config = dict(
    dataset='synthesized solo parts of chorales (CocoChorales)',
    win_length=400,
    beta2=0.95,
    one_sided=False,
)
Rows from block 8, named by matrix and row number. Rows with one number belong to one neuron. Each number is 50 + 10 x the weight over its row's rms, rounded and kept within 0 to 99. All counts start at 0. After the name is the row's rms in percent of the matrix's.
# gate: MLP gate (model.blocks.8.mlp.gate.weight, 384x128), inputs 0-127
# fc1: MLP up (model.blocks.8.mlp.fc1.weight, 384x128), inputs 0-127
# fc2: MLP down (model.blocks.8.mlp.fc2.weight, 128x384, transposed), outputs 0-127
gate.226 134:33 40 47 55 57 44 67 40 53 59 45 68 55 26 48 56 55 49 58 34 35 48 64 57 40 41 52 55 57 25 67 47 45 57 64 48 67 46 43 48 53 60 66 59 57 40 39 39 47 42 39 41 63 78 41 59 47 42 40 50 36 54 50 31 41 53 49 51 61 61 51 37 38 74 56 52 52 41 48 54 47 32 55 53 68 45 64 43 57 48 58 38 58 30 55 54 67 59 56 34 43 46 51 47 39 55 48 51 30 48 51 60 48 51 52 53 64 51 57 57 43 60 50 44 55 56 56 64
gate.227 111:52 60 49 42 52 43 65 66 52 35 53 48 67 48 62 52 48 53 58 55 60 44 54 36 54 45 28 64 34 36 44 61 49 37 47 49 53 41 55 55 56 42 55 59 61 41 49 66 51 56 55 45 47 46 71 38 59 57 40 49 36 40 48 51 22 67 55 46 57 36 48 45 44 39 51 70 48 42 38 40 56 44 58 45 68 67 71 63 43 29 58 65 38 41 53 66 49 44 59 47 65 63 41 59 46 61 55 45 67 27 47 54 54 53 46 40 39 60 46 60 53 37 57 58 53 54 53 56
gate.228 099:59 31 53 48 56 57 25 40 28 58 56 59 45 64 46 60 39 40 52 48 42 55 54 59 68 58 49 49 52 50 40 38 52 42 63 60 59 37 57 50 46 32 38 56 40 55 48 58 57 45 52 44 50 70 79 41 46 52 57 45 60 48 43 62 33 62 44 60 36 56 43 44 49 29 58 55 45 62 58 40 60 53 55 57 37 41 39 53 51 63 43 58 54 41 36 57 49 52 55 54 42 28 48 46 58 41 52 71 58 56 63 55 46 61 40 64 58 43 56 44 54 34 52 58 26 51 68 56
gate.229 117:51 50 52 43 43 69 36 37 50 53 56 40 36 46 45 34 66 42 42 38 60 43 62 54 36 48 43 44 62 64 36 39 49 35 46 49 69 50 43 45 71 35 43 68 48 60 52 68 64 51 43 46 71 57 50 48 58 45 43 59 39 42 67 50 73 39 43 43 38 57 62 53 60 50 44 62 42 69 47 43 44 51 59 57 45 57 59 61 43 39 39 46 54 53 55 57 56 57 51 60 68 60 48 50 37 50 41 27 38 35 49 39 55 47 47 41 52 58 46 56 38 49 67 51 66 51 55 32
gate.231 104:53 49 27 54 48 50 38 55 62 45 51 69 65 33 44 48 70 54 56 41 60 59 66 56 50 70 48 47 51 55 68 50 51 41 58 33 68 60 45 46 46 64 50 52 34 52 43 62 50 58 50 42 38 50 39 43 50 39 54 38 54 48 58 41 44 44 58 52 47 38 47 52 53 46 41 63 43 67 39 46 48 35 49 51 85 46 53 46 56 46 67 46 61 41 42 57 42 74 54 46 40 48 56 36 56 53 67 56 53 35 56 51 38 56 60 44 52 50 18 44 52 42 56 59 64 58 56 55
gate.232 067:50 46 40 57 46 47 49 51 44 35 69 55 46 21 63 47 37 70 53 27 57 57 29 56 35 38 51 51 53 48 55 44 51 47 64 47 47 49 22 33 52 59 50 59 33 47 65 56 42 60 45 68 60 50 35 52 41 48 35 42 56 52 57 45 59 59 46 45 49 53 48 51 48 37 46 52 45 55 50 48 58 25 40 64 40 45 47 40 36 42 46 56 45 58 73 46 56 57 54 55 44 31 58 37 50 67 47 40 55 60 41 52 41 55 55 67 57 45 48 50 41 49 40 53 44 30 44 68
gate.233 121:46 63 33 51 41 49 58 54 68 58 61 38 58 40 50 55 50 57 37 36 55 48 61 32 42 47 53 65 60 53 59 55 45 36 43 33 66 38 42 51 42 58 44 79 45 52 36 64 68 58 54 55 45 65 53 47 67 51 55 64 40 42 32 55 39 53 64 45 42 60 57 57 44 53 41 50 46 53 58 46 48 49 55 52 55 61 39 61 67 44 48 50 71 61 38 46 50 48 52 10 49 45 53 53 56 57 52 36 62 47 70 41 66 50 47 52 56 62 53 53 65 51 40 51 46 53 45 52
gate.234 102:49 70 46 46 64 46 38 45 38 41 62 51 58 60 39 28 42 62 56 62 51 55 52 75 39 59 28 58 40 41 47 59 38 43 56 43 17 38 59 54 57 40 40 67 45 45 52 38 46 54 54 60 59 38 51 43 62 53 58 46 49 44 56 49 35 52 41 51 36 50 38 59 63 57 59 45 51 38 57 57 57 58 61 45 69 46 50 57 30 32 41 58 53 55 58 54 33 41 30 59 46 53 54 45 32 56 36 50 42 52 37 62 60 62 52 43 50 38 61 53 38 59 49 52 61 49 45 57
gate.235 147:58 41 42 56 55 55 35 42 33 40 51 35 68 52 53 48 49 31 55 55 40 49 45 53 46 50 47 53 48 50 40 34 44 51 51 59 48 61 39 58 55 69 60 35 63 58 53 60 52 56 55 29 47 56 39 53 29 40 60 67 44 59 57 51 50 68 24 60 34 54 37 47 42 51 45 72 57 55 65 55 49 37 66 60 46 66 51 50 51 56 65 50 53 47 59 59 44 63 35 46 48 46 68 31 53 45 41 65 44 47 36 33 53 31 49 57 45 43 53 64 65 40 44 53 41 59 40 52
gate.236 087:41 63 48 62 58 72 54 46 54 51 56 64 78 63 38 48 52 61 49 56 48 54 43 49 67 51 44 50 65 53 49 52 31 41 31 47 36 43 60 46 45 55 48 63 48 47 51 53 53 55 40 30 52 61 38 44 63 28 46 61 54 48 40 50 50 66 36 49 41 52 42 36 59 42 32 37 45 52 36 64 40 54 29 57 54 55 35 36 41 54 59 50 53 41 75 45 40 74 45 50 47 45 51 52 43 58 47 44 51 56 63 53 33 55 56 54 45 40 47 60 37 57 59 55 44 70 63 51
gate.237 072:65 43 41 42 47 41 47 62 47 41 45 46 53 42 60 42 61 49 55 53 49 53 59 40 54 39 57 45 63 30 49 59 75 50 38 54 54 35 43 45 64 65 47 37 45 37 51 45 46 46 59 54 47 55 55 42 51 63 60 52 53 50 48 34 57 30 60 47 35 62 43 57 23 32 43 48 63 41 65 52 35 64 48 42 52 50 57 53 39 43 70 33 43 40 58 35 34 46 51 63 60 51 50 32 64 69 57 48 31 51 61 58 61 55 48 49 47 60 56 47 55 44 39 64 56 32 33 48
gate.238 130:55 56 40 44 46 63 58 45 38 59 51 51 48 66 28 48 50 59 56 49 61 49 54 47 27 43 33 69 61 41 35 50 39 57 51 36 62 41 56 68 54 49 47 47 52 72 56 44 37 39 51 66 49 42 41 38 62 29 41 64 42 55 59 54 54 72 30 45 50 42 50 54 53 35 56 41 43 36 45 49 47 63 47 61 51 50 62 40 51 55 59 57 59 68 65 53 42 69 58 56 51 37 59 61 44 52 45 45 44 75 64 43 60 56 46 56 57 49 52 68 58 39 41 57 35 51 54 43
gate.239 107:36 54 65 44 46 39 40 72 51 49 48 43 53 52 55 67 53 61 56 32 61 49 55 60 48 58 30 46 35 63 36 53 55 57 50 35 70 39 42 54 52 45 46 41 50 50 47 52 48 50 52 48 48 45 54 66 50 52 61 35 60 29 53 49 53 32 42 64 39 51 29 57 61 57 47 50 51 64 61 50 18 46 42 50 32 32 47 57 47 40 51 45 51 50 66 44 53 43 38 50 68 49 60 43 42 58 61 62 44 49 73 73 58 50 56 55 42 70 59 42 41 58 40 55 58 48 57 51
gate.240 118:32 65 40 38 55 62 63 44 55 42 39 29 50 38 50 32 42 59 40 52 55 51 59 50 43 52 51 42 55 40 59 38 52 47 49 55 49 70 41 49 50 42 37 51 52 47 29 56 53 49 58 65 65 45 54 35 53 45 43 56 49 37 61 58 47 42 67 33 58 53 46 42 59 61 38 42 59 49 44 50 48 59 42 53 59 46 40 54 54 26 51 57 62 53 38 64 54 50 32 43 56 79 38 55 61 43 42 60 58 42 33 32 42 61 72 35 46 50 60 67 60 58 46 46 58 38 64 57
gate.241 097:34 70 44 36 45 65 44 42 54 41 57 44 30 50 65 61 54 52 49 34 52 59 56 44 71 54 45 48 55 49 28 60 51 44 62 53 58 52 45 43 38 39 54 51 37 58 47 53 66 66 58 59 43 58 43 44 45 62 53 57 35 44 57 56 54 45 70 47 43 59 56 58 54 57 35 57 61 70 55 39 58 53 62 48 51 44 60 44 46 42 31 53 68 41 47 46 51 58 52 51 57 57 35 37 44 28 47 53 50 45 53 38 32 73 56 35 59 58 68 55 44 65 53 37 68 63 46 57
gate.243 130:41 47 52 37 45 54 47 71 52 44 63 46 52 36 65 50 46 48 50 58 62 55 64 48 50 35 41 64 40 47 46 51 38 44 49 37 53 47 50 51 33 35 55 56 63 25 46 49 54 50 37 46 58 56 48 70 58 34 46 63 62 57 38 41 26 52 29 48 53 62 58 39 42 50 52 59 51 34 44 38 40 29 49 63 40 70 48 49 53 48 53 38 43 47 51 62 62 43 53 45 37 52 62 26 47 44 66 50 47 60 42 39 53 60 68 48 36 56 54 65 51 47 34 46 38 51 68 38
gate.245 075:48 70 59 63 52 53 25 29 50 40 58 42 75 54 56 65 47 37 27 49 45 56 57 45 57 63 35 43 56 51 58 46 59 56 65 53 50 54 44 43 59 61 63 60 53 46 52 40 48 56 34 44 38 47 45 39 56 36 57 65 37 54 58 58 65 49 62 41 53 58 55 36 34 36 40 64 36 52 50 38 53 62 41 57 54 64 54 42 44 41 44 64 34 49 54 41 53 36 35 57 61 45 32 44 55 36 39 50 52 57 50 57 43 58 40 24 58 53 40 61 55 50 47 37 49 38 50 50
gate.246 106:44 75 57 57 47 57 37 37 59 53 79 44 40 09 45 51 42 50 42 57 45 42 56 56 29 42 59 53 54 50 49 50 65 75 45 65 58 59 41 43 64 46 59 64 48 62 50 43 52 53 47 33 46 46 35 47 53 57 41 40 51 56 38 52 44 69 49 51 52 67 48 57 37 47 59 55 52 44 49 38 53 42 61 44 49 65 57 39 42 35 57 55 48 47 59 62 60 44 49 41 45 58 54 49 52 45 51 49 29 50 59 49 44 34 51 28 54 60 56 58 54 48 57 60 57 55 69 52
fc1.226 120:56 56 56 54 48 48 20 53 44 49 53 53 67 61 33 62 47 60 55 42 48 42 68 58 61 52 58 54 22 42 71 44 61 41 43 55 55 41 61 48 30 42 42 67 47 41 49 45 58 52 66 64 49 53 61 63 58 66 60 40 53 37 41 61 51 59 45 52 52 36 45 63 47 51 50 64 60 40 75 47 56 53 61 31 41 49 51 74 50 57 41 35 43 53 58 54 54 54 44 58 50 59 55 52 57 38 57 52 51 39 48 41 38 55 33 51 49 42 44 53 55 62 63 69 59 55 39 60
fc1.227 121:60 39 46 50 54 60 55 61 29 60 53 30 40 69 59 44 53 49 59 49 52 54 30 36 45 50 47 38 51 54 55 60 50 56 54 37 41 53 42 51 42 52 36 58 61 46 35 30 43 50 53 42 39 49 37 50 62 38 73 47 41 59 59 57 56 39 37 48 42 71 53 45 59 42 38 52 54 58 46 51 49 50 62 64 42 48 32 35 59 72 50 45 43 40 62 29 50 50 42 48 46 59 64 59 44 51 52 59 41 63 27 40 48 42 42 39 55 52 69 62 55 53 23 40 47 52 53 54
fc1.228 089:43 54 62 56 48 68 35 53 31 61 65 47 45 54 50 46 28 65 46 46 57 47 46 67 52 59 53 51 57 58 40 62 47 41 57 46 46 44 49 42 64 30 50 48 35 44 40 58 50 54 70 45 36 50 63 55 58 56 54 64 47 58 47 44 35 57 37 62 43 53 46 55 49 46 68 57 36 52 75 36 55 51 43 54 45 32 55 73 61 55 45 53 44 44 42 44 48 55 55 62 43 42 56 22 48 48 57 58 46 39 48 43 46 30 59 63 67 39 37 59 60 40 56 44 39 43 53 70
fc1.229 113:49 52 66 42 45 43 44 54 48 68 46 44 69 37 51 62 43 60 42 50 48 60 56 46 45 48 57 66 56 56 41 44 62 36 72 50 65 63 28 32 84 37 54 51 47 59 68 49 69 48 43 51 48 51 44 59 30 44 58 47 38 37 62 41 53 50 37 41 44 64 61 59 42 36 56 41 43 40 54 46 40 57 57 58 55 45 50 56 36 52 51 49 43 60 34 55 59 45 47 42 35 54 35 64 41 32 41 53 47 40 47 47 47 55 48 28 51 62 45 51 54 47 42 39 67 53 61 55
fc1.231 088:42 50 50 64 45 57 54 45 49 53 59 55 44 12 57 47 45 55 81 49 56 49 39 33 30 54 63 54 56 57 76 60 53 58 39 45 53 37 59 39 53 51 42 56 56 36 45 62 65 44 44 56 46 46 46 62 43 48 30 53 48 40 61 55 52 52 46 54 56 54 43 53 36 40 51 31 52 64 65 31 39 69 47 58 51 56 38 49 61 62 46 39 45 43 60 64 65 60 60 51 54 50 43 57 58 48 42 42 57 55 60 61 62 40 61 65 43 51 49 36 47 54 48 39 46 62 54 33
fc1.232 063:50 59 59 54 40 79 63 40 53 32 73 61 45 26 49 55 65 62 48 66 55 50 58 54 34 58 51 44 69 55 58 50 26 63 59 54 43 49 69 48 39 50 53 57 54 46 53 50 52 56 28 49 46 48 46 43 46 33 35 44 54 51 60 47 57 53 55 59 48 47 36 67 49 54 60 50 45 61 56 44 54 37 45 63 56 54 68 46 56 31 52 50 63 57 43 49 54 54 54 64 46 52 46 46 55 64 58 44 46 47 61 42 63 58 53 60 40 45 39 20 54 34 45 61 45 46 37 56
fc1.233 130:53 59 54 38 35 60 53 30 38 36 56 39 37 48 44 54 24 65 60 44 62 61 38 70 53 57 56 29 42 52 35 41 56 52 66 63 58 62 66 60 58 40 61 51 46 50 48 43 59 42 38 40 54 56 46 48 59 56 57 55 36 50 32 45 34 64 56 55 32 45 38 39 60 52 46 60 50 59 58 51 52 44 51 65 48 61 42 46 54 35 50 48 71 40 68 41 52 57 46 49 50 35 55 44 44 67 65 48 52 49 52 62 45 36 42 46 45 46 32 54 61 60 63 56 33 53 46 39
fc1.234 106:60 49 54 62 49 45 59 45 56 65 38 46 52 23 52 57 56 44 38 35 32 50 59 41 43 39 76 53 61 49 62 46 57 58 52 46 67 49 35 52 42 61 75 47 62 50 40 44 41 43 34 43 40 60 42 48 33 37 42 58 43 54 49 52 50 36 72 41 75 57 63 40 49 48 42 54 46 63 41 52 54 51 49 51 25 46 41 46 65 53 50 51 54 50 42 46 42 72 54 37 53 40 42 53 59 42 50 46 57 57 54 53 36 39 44 65 67 54 33 47 54 53 53 70 51 56 51 53
fc1.235 166:47 64 58 39 57 45 59 69 61 63 51 58 51 54 73 49 38 59 49 50 70 45 64 50 43 56 49 51 61 52 58 62 45 44 44 36 68 49 53 45 59 51 45 54 52 48 50 52 50 38 48 62 45 45 53 51 65 47 45 45 47 45 55 44 58 40 78 36 48 45 53 45 55 48 50 50 46 56 41 55 59 62 32 42 56 48 65 58 51 42 44 53 41 62 43 57 52 46 52 32 55 75 40 85 58 73 55 26 67 49 51 54 42 61 55 41 51 50 52 47 29 56 36 51 49 29 58 41
fc1.236 088:42 58 42 60 42 44 57 61 49 63 62 29 64 47 38 56 53 26 44 58 54 44 49 72 46 26 47 83 53 39 54 44 50 56 50 66 51 55 51 54 46 45 44 28 41 63 52 51 45 54 61 37 57 50 55 39 59 47 63 48 46 74 38 40 61 50 57 55 54 59 48 50 37 50 48 57 57 65 64 40 62 49 58 40 56 47 49 43 44 27 46 45 54 54 41 44 56 38 46 58 60 37 53 56 42 56 54 45 73 46 48 47 56 21 50 37 62 43 47 52 60 58 46 39 51 52 42 43
fc1.237 076:44 82 47 59 47 38 58 45 59 37 64 40 63 51 50 52 27 37 54 44 48 50 58 40 57 44 34 50 45 58 51 35 45 52 48 59 35 40 62 46 40 40 44 57 51 54 51 49 47 50 32 51 62 61 41 65 43 44 53 39 47 57 57 50 64 57 54 76 60 45 52 59 64 54 33 54 53 51 53 52 54 58 40 56 31 46 40 52 56 56 71 40 48 39 71 50 36 59 39 49 56 51 46 38 67 57 46 48 57 38 73 52 44 54 66 49 39 57 58 41 37 34 56 40 66 40 66 45
fc1.238 132:31 72 37 47 50 52 60 61 52 46 29 60 41 53 50 36 57 64 43 39 44 46 47 53 52 53 55 45 53 65 44 65 25 46 51 44 59 40 48 52 47 60 41 38 52 60 58 44 48 62 53 63 49 56 42 49 41 69 51 46 61 41 50 44 60 68 48 56 55 35 58 47 64 36 74 32 58 36 55 47 56 60 48 57 56 50 54 40 43 48 56 60 49 31 57 58 45 47 49 45 56 55 35 67 31 64 54 55 47 59 51 40 56 51 61 80 69 47 50 46 42 40 41 34 39 37 54 58
fc1.239 103:51 65 65 48 56 71 49 73 50 55 46 39 70 46 60 42 66 44 49 54 38 44 56 36 40 47 47 55 68 55 33 57 57 47 43 55 44 48 59 44 39 52 56 54 59 62 60 38 73 43 52 56 54 54 56 57 40 39 39 45 57 52 55 47 51 49 22 50 42 65 25 60 64 61 53 57 55 56 45 41 59 43 57 49 56 34 32 34 20 52 54 45 59 49 58 53 38 49 43 41 58 46 62 41 53 55 63 51 41 40 57 61 59 49 56 37 45 61 53 58 42 43 29 64 54 50 47 54
fc1.240 114:49 34 44 49 52 50 37 49 58 50 51 60 60 58 49 47 63 54 45 55 60 54 67 49 48 36 69 55 57 41 47 58 41 46 38 45 73 40 64 68 41 79 41 38 30 58 45 56 45 56 43 29 51 31 41 66 38 35 40 40 31 40 55 64 46 47 48 55 35 37 64 62 56 50 36 54 40 47 59 56 61 52 46 43 38 58 46 42 41 64 59 49 50 49 44 43 59 34 69 50 41 40 59 35 39 56 52 36 38 58 48 48 70 50 56 53 51 59 48 37 41 46 51 52 57 59 45 43
fc1.241 100:40 58 51 33 40 55 62 50 68 64 59 42 41 44 51 63 67 50 68 40 31 61 51 34 61 49 50 52 45 50 30 60 69 30 57 70 42 61 62 45 40 46 68 51 30 42 43 51 69 58 46 59 44 46 40 53 49 68 41 38 49 41 45 52 46 47 61 54 50 65 64 48 27 54 59 50 64 49 54 51 52 35 43 50 50 46 63 35 54 41 36 55 57 39 55 42 52 64 67 54 51 71 45 43 57 38 38 56 45 46 35 40 51 58 53 53 43 49 65 47 48 56 45 38 49 57 55 54
fc1.243 130:56 56 49 35 41 69 52 71 48 64 42 60 63 39 66 40 61 47 60 48 64 52 59 51 48 44 42 58 31 49 43 58 48 40 55 48 58 52 51 45 44 53 51 46 52 28 46 44 54 60 45 62 72 65 51 71 49 33 54 62 62 64 38 38 33 59 41 49 50 54 63 45 58 54 65 57 40 37 50 46 34 37 46 60 39 65 50 46 65 42 54 38 42 37 64 44 52 41 43 30 55 59 69 25 41 56 56 50 60 47 42 51 62 46 56 52 30 55 53 60 51 55 48 47 49 60 60 45
fc1.245 076:36 51 54 37 51 57 70 47 51 62 40 39 48 52 36 43 40 57 66 51 30 45 38 48 58 57 47 42 73 63 41 49 35 37 47 49 51 51 66 34 37 34 51 40 58 33 64 55 49 57 44 48 57 46 48 48 45 62 41 53 69 41 51 63 43 57 30 53 49 47 45 58 53 39 58 45 55 35 57 37 57 43 51 46 33 54 53 40 63 54 53 27 54 48 44 41 40 59 55 33 49 61 54 54 32 67 48 42 51 37 71 79 62 41 42 66 55 51 56 49 46 59 55 52 60 47 49 54
fc1.246 105:59 44 44 50 42 30 53 58 48 51 60 50 42 69 58 47 45 41 38 48 56 47 44 51 64 48 55 30 37 49 73 58 40 50 68 25 48 47 33 54 48 54 40 49 53 47 53 49 34 48 64 57 41 40 48 57 56 54 58 63 50 53 55 39 64 50 72 47 71 48 58 21 41 52 44 46 66 61 55 56 56 48 36 70 31 52 44 45 53 64 45 60 47 50 65 48 58 57 55 50 60 70 35 48 50 57 42 50 61 60 58 60 44 44 43 51 52 27 49 58 60 44 50 48 28 44 53 46
fc2.226 125:51 54 44 69 54 41 51 51 41 53 38 46 54 46 48 49 58 44 56 56 55 42 46 50 51 55 39 56 18 52 71 35 59 35 45 52 58 43 54 29 62 43 54 59 39 37 51 53 62 41 52 54 50 53 44 49 44 44 50 46 40 45 41 53 71 56 40 30 49 58 53 63 58 49 43 55 63 34 63 41 59 57 54 38 55 24 45 63 53 42 52 32 49 46 66 48 38 50 52 60 47 36 58 59 58 48 61 63 42 46 38 48 38 43 31 56 46 50 23 56 68 47 51 60 42 64 38 74
fc2.227 133:67 45 55 60 51 42 55 56 48 45 49 52 45 41 54 46 35 59 53 54 45 56 31 38 50 55 55 41 54 47 55 59 46 58 52 58 45 61 43 32 45 55 39 57 49 45 30 30 45 60 66 44 61 53 50 48 31 53 54 52 57 51 36 73 57 47 44 53 55 66 50 46 47 55 28 48 45 50 43 51 49 56 66 67 41 56 50 34 57 51 59 43 26 53 28 34 45 44 65 59 59 63 75 52 55 48 31 40 44 45 37 44 48 40 56 42 53 60 59 69 39 55 30 47 41 28 60 59
fc2.228 086:49 49 64 70 51 40 55 70 40 43 60 49 36 45 60 48 41 63 42 42 47 51 62 64 51 37 58 52 62 47 49 57 35 47 63 31 59 47 54 53 66 32 59 65 28 34 47 53 59 49 45 53 37 49 41 41 48 75 30 44 59 51 57 42 60 54 39 49 41 66 42 50 49 49 54 58 52 68 55 62 65 39 41 55 28 31 49 57 51 60 43 43 43 59 34 38 41 58 56 43 38 53 64 64 49 61 49 58 55 36 50 51 36 34 49 48 40 48 49 43 35 61 51 45 42 42 53 43
fc2.229 107:46 78 50 62 43 33 50 50 44 59 45 41 51 47 55 54 34 48 41 54 49 38 64 40 48 51 56 50 48 50 34 26 53 49 61 59 63 50 29 25 78 56 72 45 53 57 48 44 63 49 42 52 61 52 50 64 48 40 76 59 49 50 62 44 52 32 58 40 55 69 37 49 58 38 55 39 37 46 59 46 43 52 41 62 56 47 48 61 47 46 44 60 61 59 51 50 46 53 42 43 43 56 52 57 51 37 54 48 57 36 42 51 67 43 49 70 43 56 62 68 49 43 42 49 61 65 54 39
fc2.231 083:42 44 40 46 50 49 38 41 40 43 48 47 51 37 44 40 47 42 64 30 36 55 46 44 44 53 76 38 50 53 55 47 44 53 57 59 56 33 49 73 54 48 43 62 53 61 40 45 45 47 51 56 31 53 31 56 35 62 53 44 59 55 50 77 43 51 43 54 52 52 50 52 58 45 63 50 53 50 79 64 41 62 44 57 44 62 52 57 71 60 44 38 34 50 46 49 57 44 54 40 47 38 63 45 39 65 40 35 56 37 58 58 57 38 39 59 63 63 41 35 58 50 46 49 58 67 66 34
fc2.232 067:57 41 41 47 51 55 61 45 31 76 58 63 53 27 48 39 68 43 54 31 64 63 44 44 43 61 49 36 49 58 41 47 48 56 55 57 52 36 49 53 62 51 42 58 52 52 61 57 52 64 40 36 50 55 43 32 54 52 39 30 57 49 53 59 39 49 54 36 47 53 47 60 52 54 51 53 41 56 43 42 57 57 54 68 54 54 54 59 52 38 55 51 52 41 53 32 36 48 59 53 63 53 43 31 57 46 56 29 36 63 64 67 60 50 68 28 41 45 50 39 70 40 58 51 30 36 53 51
fc2.233 126:43 53 37 56 38 65 66 32 39 51 64 44 54 52 32 35 27 53 55 47 73 64 48 72 65 42 65 46 24 46 51 42 48 51 60 48 56 50 43 58 29 50 64 54 41 40 50 46 51 53 56 45 64 58 36 49 54 45 40 53 42 50 35 50 26 68 47 44 34 62 44 40 55 50 35 48 48 56 57 38 52 60 49 61 57 57 48 55 47 46 49 49 64 60 58 36 48 52 50 50 46 42 59 38 43 73 45 42 49 44 49 53 50 41 59 46 42 58 38 48 58 66 62 59 35 50 51 33
fc2.234 099:50 51 72 46 28 42 54 51 51 62 48 61 36 36 47 61 46 61 31 62 56 48 47 43 47 48 71 31 37 37 65 45 68 63 50 54 52 50 46 27 47 55 55 35 46 51 54 36 54 53 53 41 25 44 62 48 42 62 44 54 50 44 50 57 45 55 55 36 53 49 53 57 32 60 44 53 56 35 34 58 58 56 32 35 34 43 62 49 61 64 46 40 40 42 55 45 31 55 42 39 57 41 47 42 68 41 39 41 54 55 34 56 46 45 42 61 57 51 47 51 53 63 47 70 56 38 56 40
fc2.235 155:46 62 56 42 39 58 47 61 52 37 53 59 50 34 77 54 64 45 54 45 53 37 39 44 53 37 52 50 62 46 52 51 55 35 37 37 53 58 45 63 32 48 59 42 65 35 53 61 39 35 54 26 58 68 61 69 36 42 46 34 41 54 46 37 48 52 37 48 41 40 38 39 47 45 31 47 56 51 43 52 44 50 47 58 54 61 45 52 39 68 61 37 57 54 50 35 42 37 54 43 52 50 37 60 49 60 40 37 43 47 48 59 57 37 56 45 57 72 38 36 62 54 58 36 60 65 54 53
fc2.236 091:42 39 50 50 38 47 53 58 49 61 67 42 39 18 45 53 38 25 49 74 58 46 59 75 53 47 46 53 49 53 45 52 51 56 55 47 40 55 51 67 60 53 52 28 49 44 60 56 49 60 58 41 47 52 54 47 42 49 59 51 38 58 33 36 49 47 70 49 52 61 43 39 50 33 41 51 51 54 46 34 41 67 49 53 48 51 52 55 41 40 55 65 49 44 44 34 65 32 61 59 56 41 33 50 42 45 46 36 62 48 54 24 50 42 46 44 47 51 56 28 50 71 55 46 49 59 56 54
fc2.237 080:62 51 50 46 46 55 75 53 55 53 61 46 60 78 45 48 32 52 37 49 61 66 46 33 65 44 34 50 57 71 63 48 40 48 54 49 52 31 52 45 31 53 47 59 56 51 63 51 50 35 40 56 51 42 50 55 59 46 56 37 45 58 63 53 54 44 42 73 56 31 51 61 58 36 49 70 39 57 70 63 51 78 54 58 45 60 50 46 48 44 61 57 36 51 68 47 60 49 48 66 56 50 60 54 43 55 37 53 46 35 61 56 38 38 65 52 52 52 55 56 44 39 45 49 63 49 54 48
fc2.238 164:29 62 41 34 50 53 51 69 45 49 38 51 53 49 36 58 66 41 63 56 49 48 66 40 48 48 34 54 43 62 48 63 31 43 48 51 54 47 48 54 52 40 40 28 59 46 46 38 42 61 38 50 45 62 34 34 55 69 51 35 55 35 61 43 61 57 45 58 47 39 61 63 61 41 63 48 58 59 59 47 58 65 44 52 50 50 56 43 49 55 57 58 56 30 47 56 51 46 59 37 72 42 34 54 42 53 41 64 43 64 56 58 54 52 57 71 64 47 38 50 60 25 50 37 45 46 57 61
fc2.239 102:61 40 39 47 46 47 39 65 46 52 48 42 65 70 58 37 62 49 53 52 64 61 46 37 37 37 31 38 64 46 39 64 52 53 49 56 43 52 42 62 43 37 46 61 49 47 62 42 62 47 48 59 44 64 41 43 41 57 47 47 58 57 57 43 54 55 34 49 44 42 45 53 67 57 58 48 52 33 49 25 67 46 58 58 63 34 49 33 52 43 37 41 55 70 59 35 42 53 59 37 44 45 39 53 49 42 51 48 49 37 61 62 56 71 50 32 38 40 37 61 43 55 39 58 47 62 26 53
fc2.240 134:49 40 66 48 55 34 42 53 68 59 61 54 36 61 63 50 72 48 42 52 48 52 56 55 41 38 51 42 61 46 40 64 45 55 32 57 62 45 52 52 49 64 36 41 44 60 57 47 43 36 49 35 50 26 46 66 36 43 54 33 57 49 51 57 36 47 46 48 42 46 41 57 38 62 27 53 56 45 53 66 47 51 56 47 49 50 55 57 42 66 58 61 49 55 61 50 55 40 70 78 41 47 68 29 42 30 42 44 40 59 57 43 61 40 49 60 52 58 59 37 43 43 56 52 50 39 59 44
fc2.241 082:43 54 43 62 54 49 48 63 52 63 64 65 45 50 43 49 68 27 44 36 52 58 50 46 38 51 40 48 42 37 58 66 41 40 55 56 53 33 47 37 36 62 54 57 49 46 52 45 57 46 47 58 42 51 62 61 67 53 39 45 33 55 46 44 43 44 60 44 58 61 38 35 48 47 50 83 53 45 67 35 49 46 55 50 67 33 60 50 63 26 37 36 48 46 51 39 47 42 65 49 63 43 46 39 51 24 48 43 58 50 44 55 48 45 49 58 63 45 35 64 57 51 63 42 41 55 54 40
fc2.243 116:63 48 50 51 44 46 69 59 57 72 45 52 61 47 53 49 46 51 45 45 52 44 69 41 52 45 43 49 51 55 45 50 55 31 58 61 64 58 47 32 68 40 58 53 39 48 49 41 49 62 46 45 64 57 40 59 41 43 64 63 65 61 21 52 30 48 29 53 62 41 43 56 50 74 51 40 29 34 45 54 54 48 44 51 35 58 44 58 54 34 50 56 42 43 64 37 45 51 51 33 55 56 49 34 45 45 38 50 68 54 49 60 47 43 57 53 42 59 38 75 64 56 56 42 46 60 58 55
fc2.245 089:40 54 67 40 70 42 55 65 53 61 53 43 58 51 31 46 46 39 60 58 43 56 52 55 55 50 35 60 55 64 60 35 37 30 47 43 54 49 44 33 46 61 55 40 47 40 61 51 57 54 54 44 51 55 54 54 52 76 42 53 60 52 64 53 61 41 35 58 41 40 63 63 57 59 47 41 54 55 71 47 50 54 49 40 53 52 45 45 59 42 45 36 64 40 40 62 38 52 33 29 60 50 43 46 41 59 42 49 46 52 66 62 63 36 26 76 67 56 55 49 64 54 51 54 58 48 60 45
fc2.246 108:59 44 57 53 32 56 48 38 56 49 53 54 59 60 53 59 49 52 42 47 33 55 49 54 47 51 58 33 38 29 51 60 61 48 47 28 33 59 37 66 57 40 47 47 58 44 67 65 35 47 58 52 46 52 34 58 52 59 48 36 51 53 64 61 58 44 64 42 67 35 56 35 44 54 43 48 69 57 36 47 49 42 41 74 45 42 51 45 38 49 43 50 54 55 47 56 60 38 52 40 49 57 39 34 57 48 54 62 50 78 56 67 59 64 40 32 50 44 63 36 49 47 44 42 54 73 40 44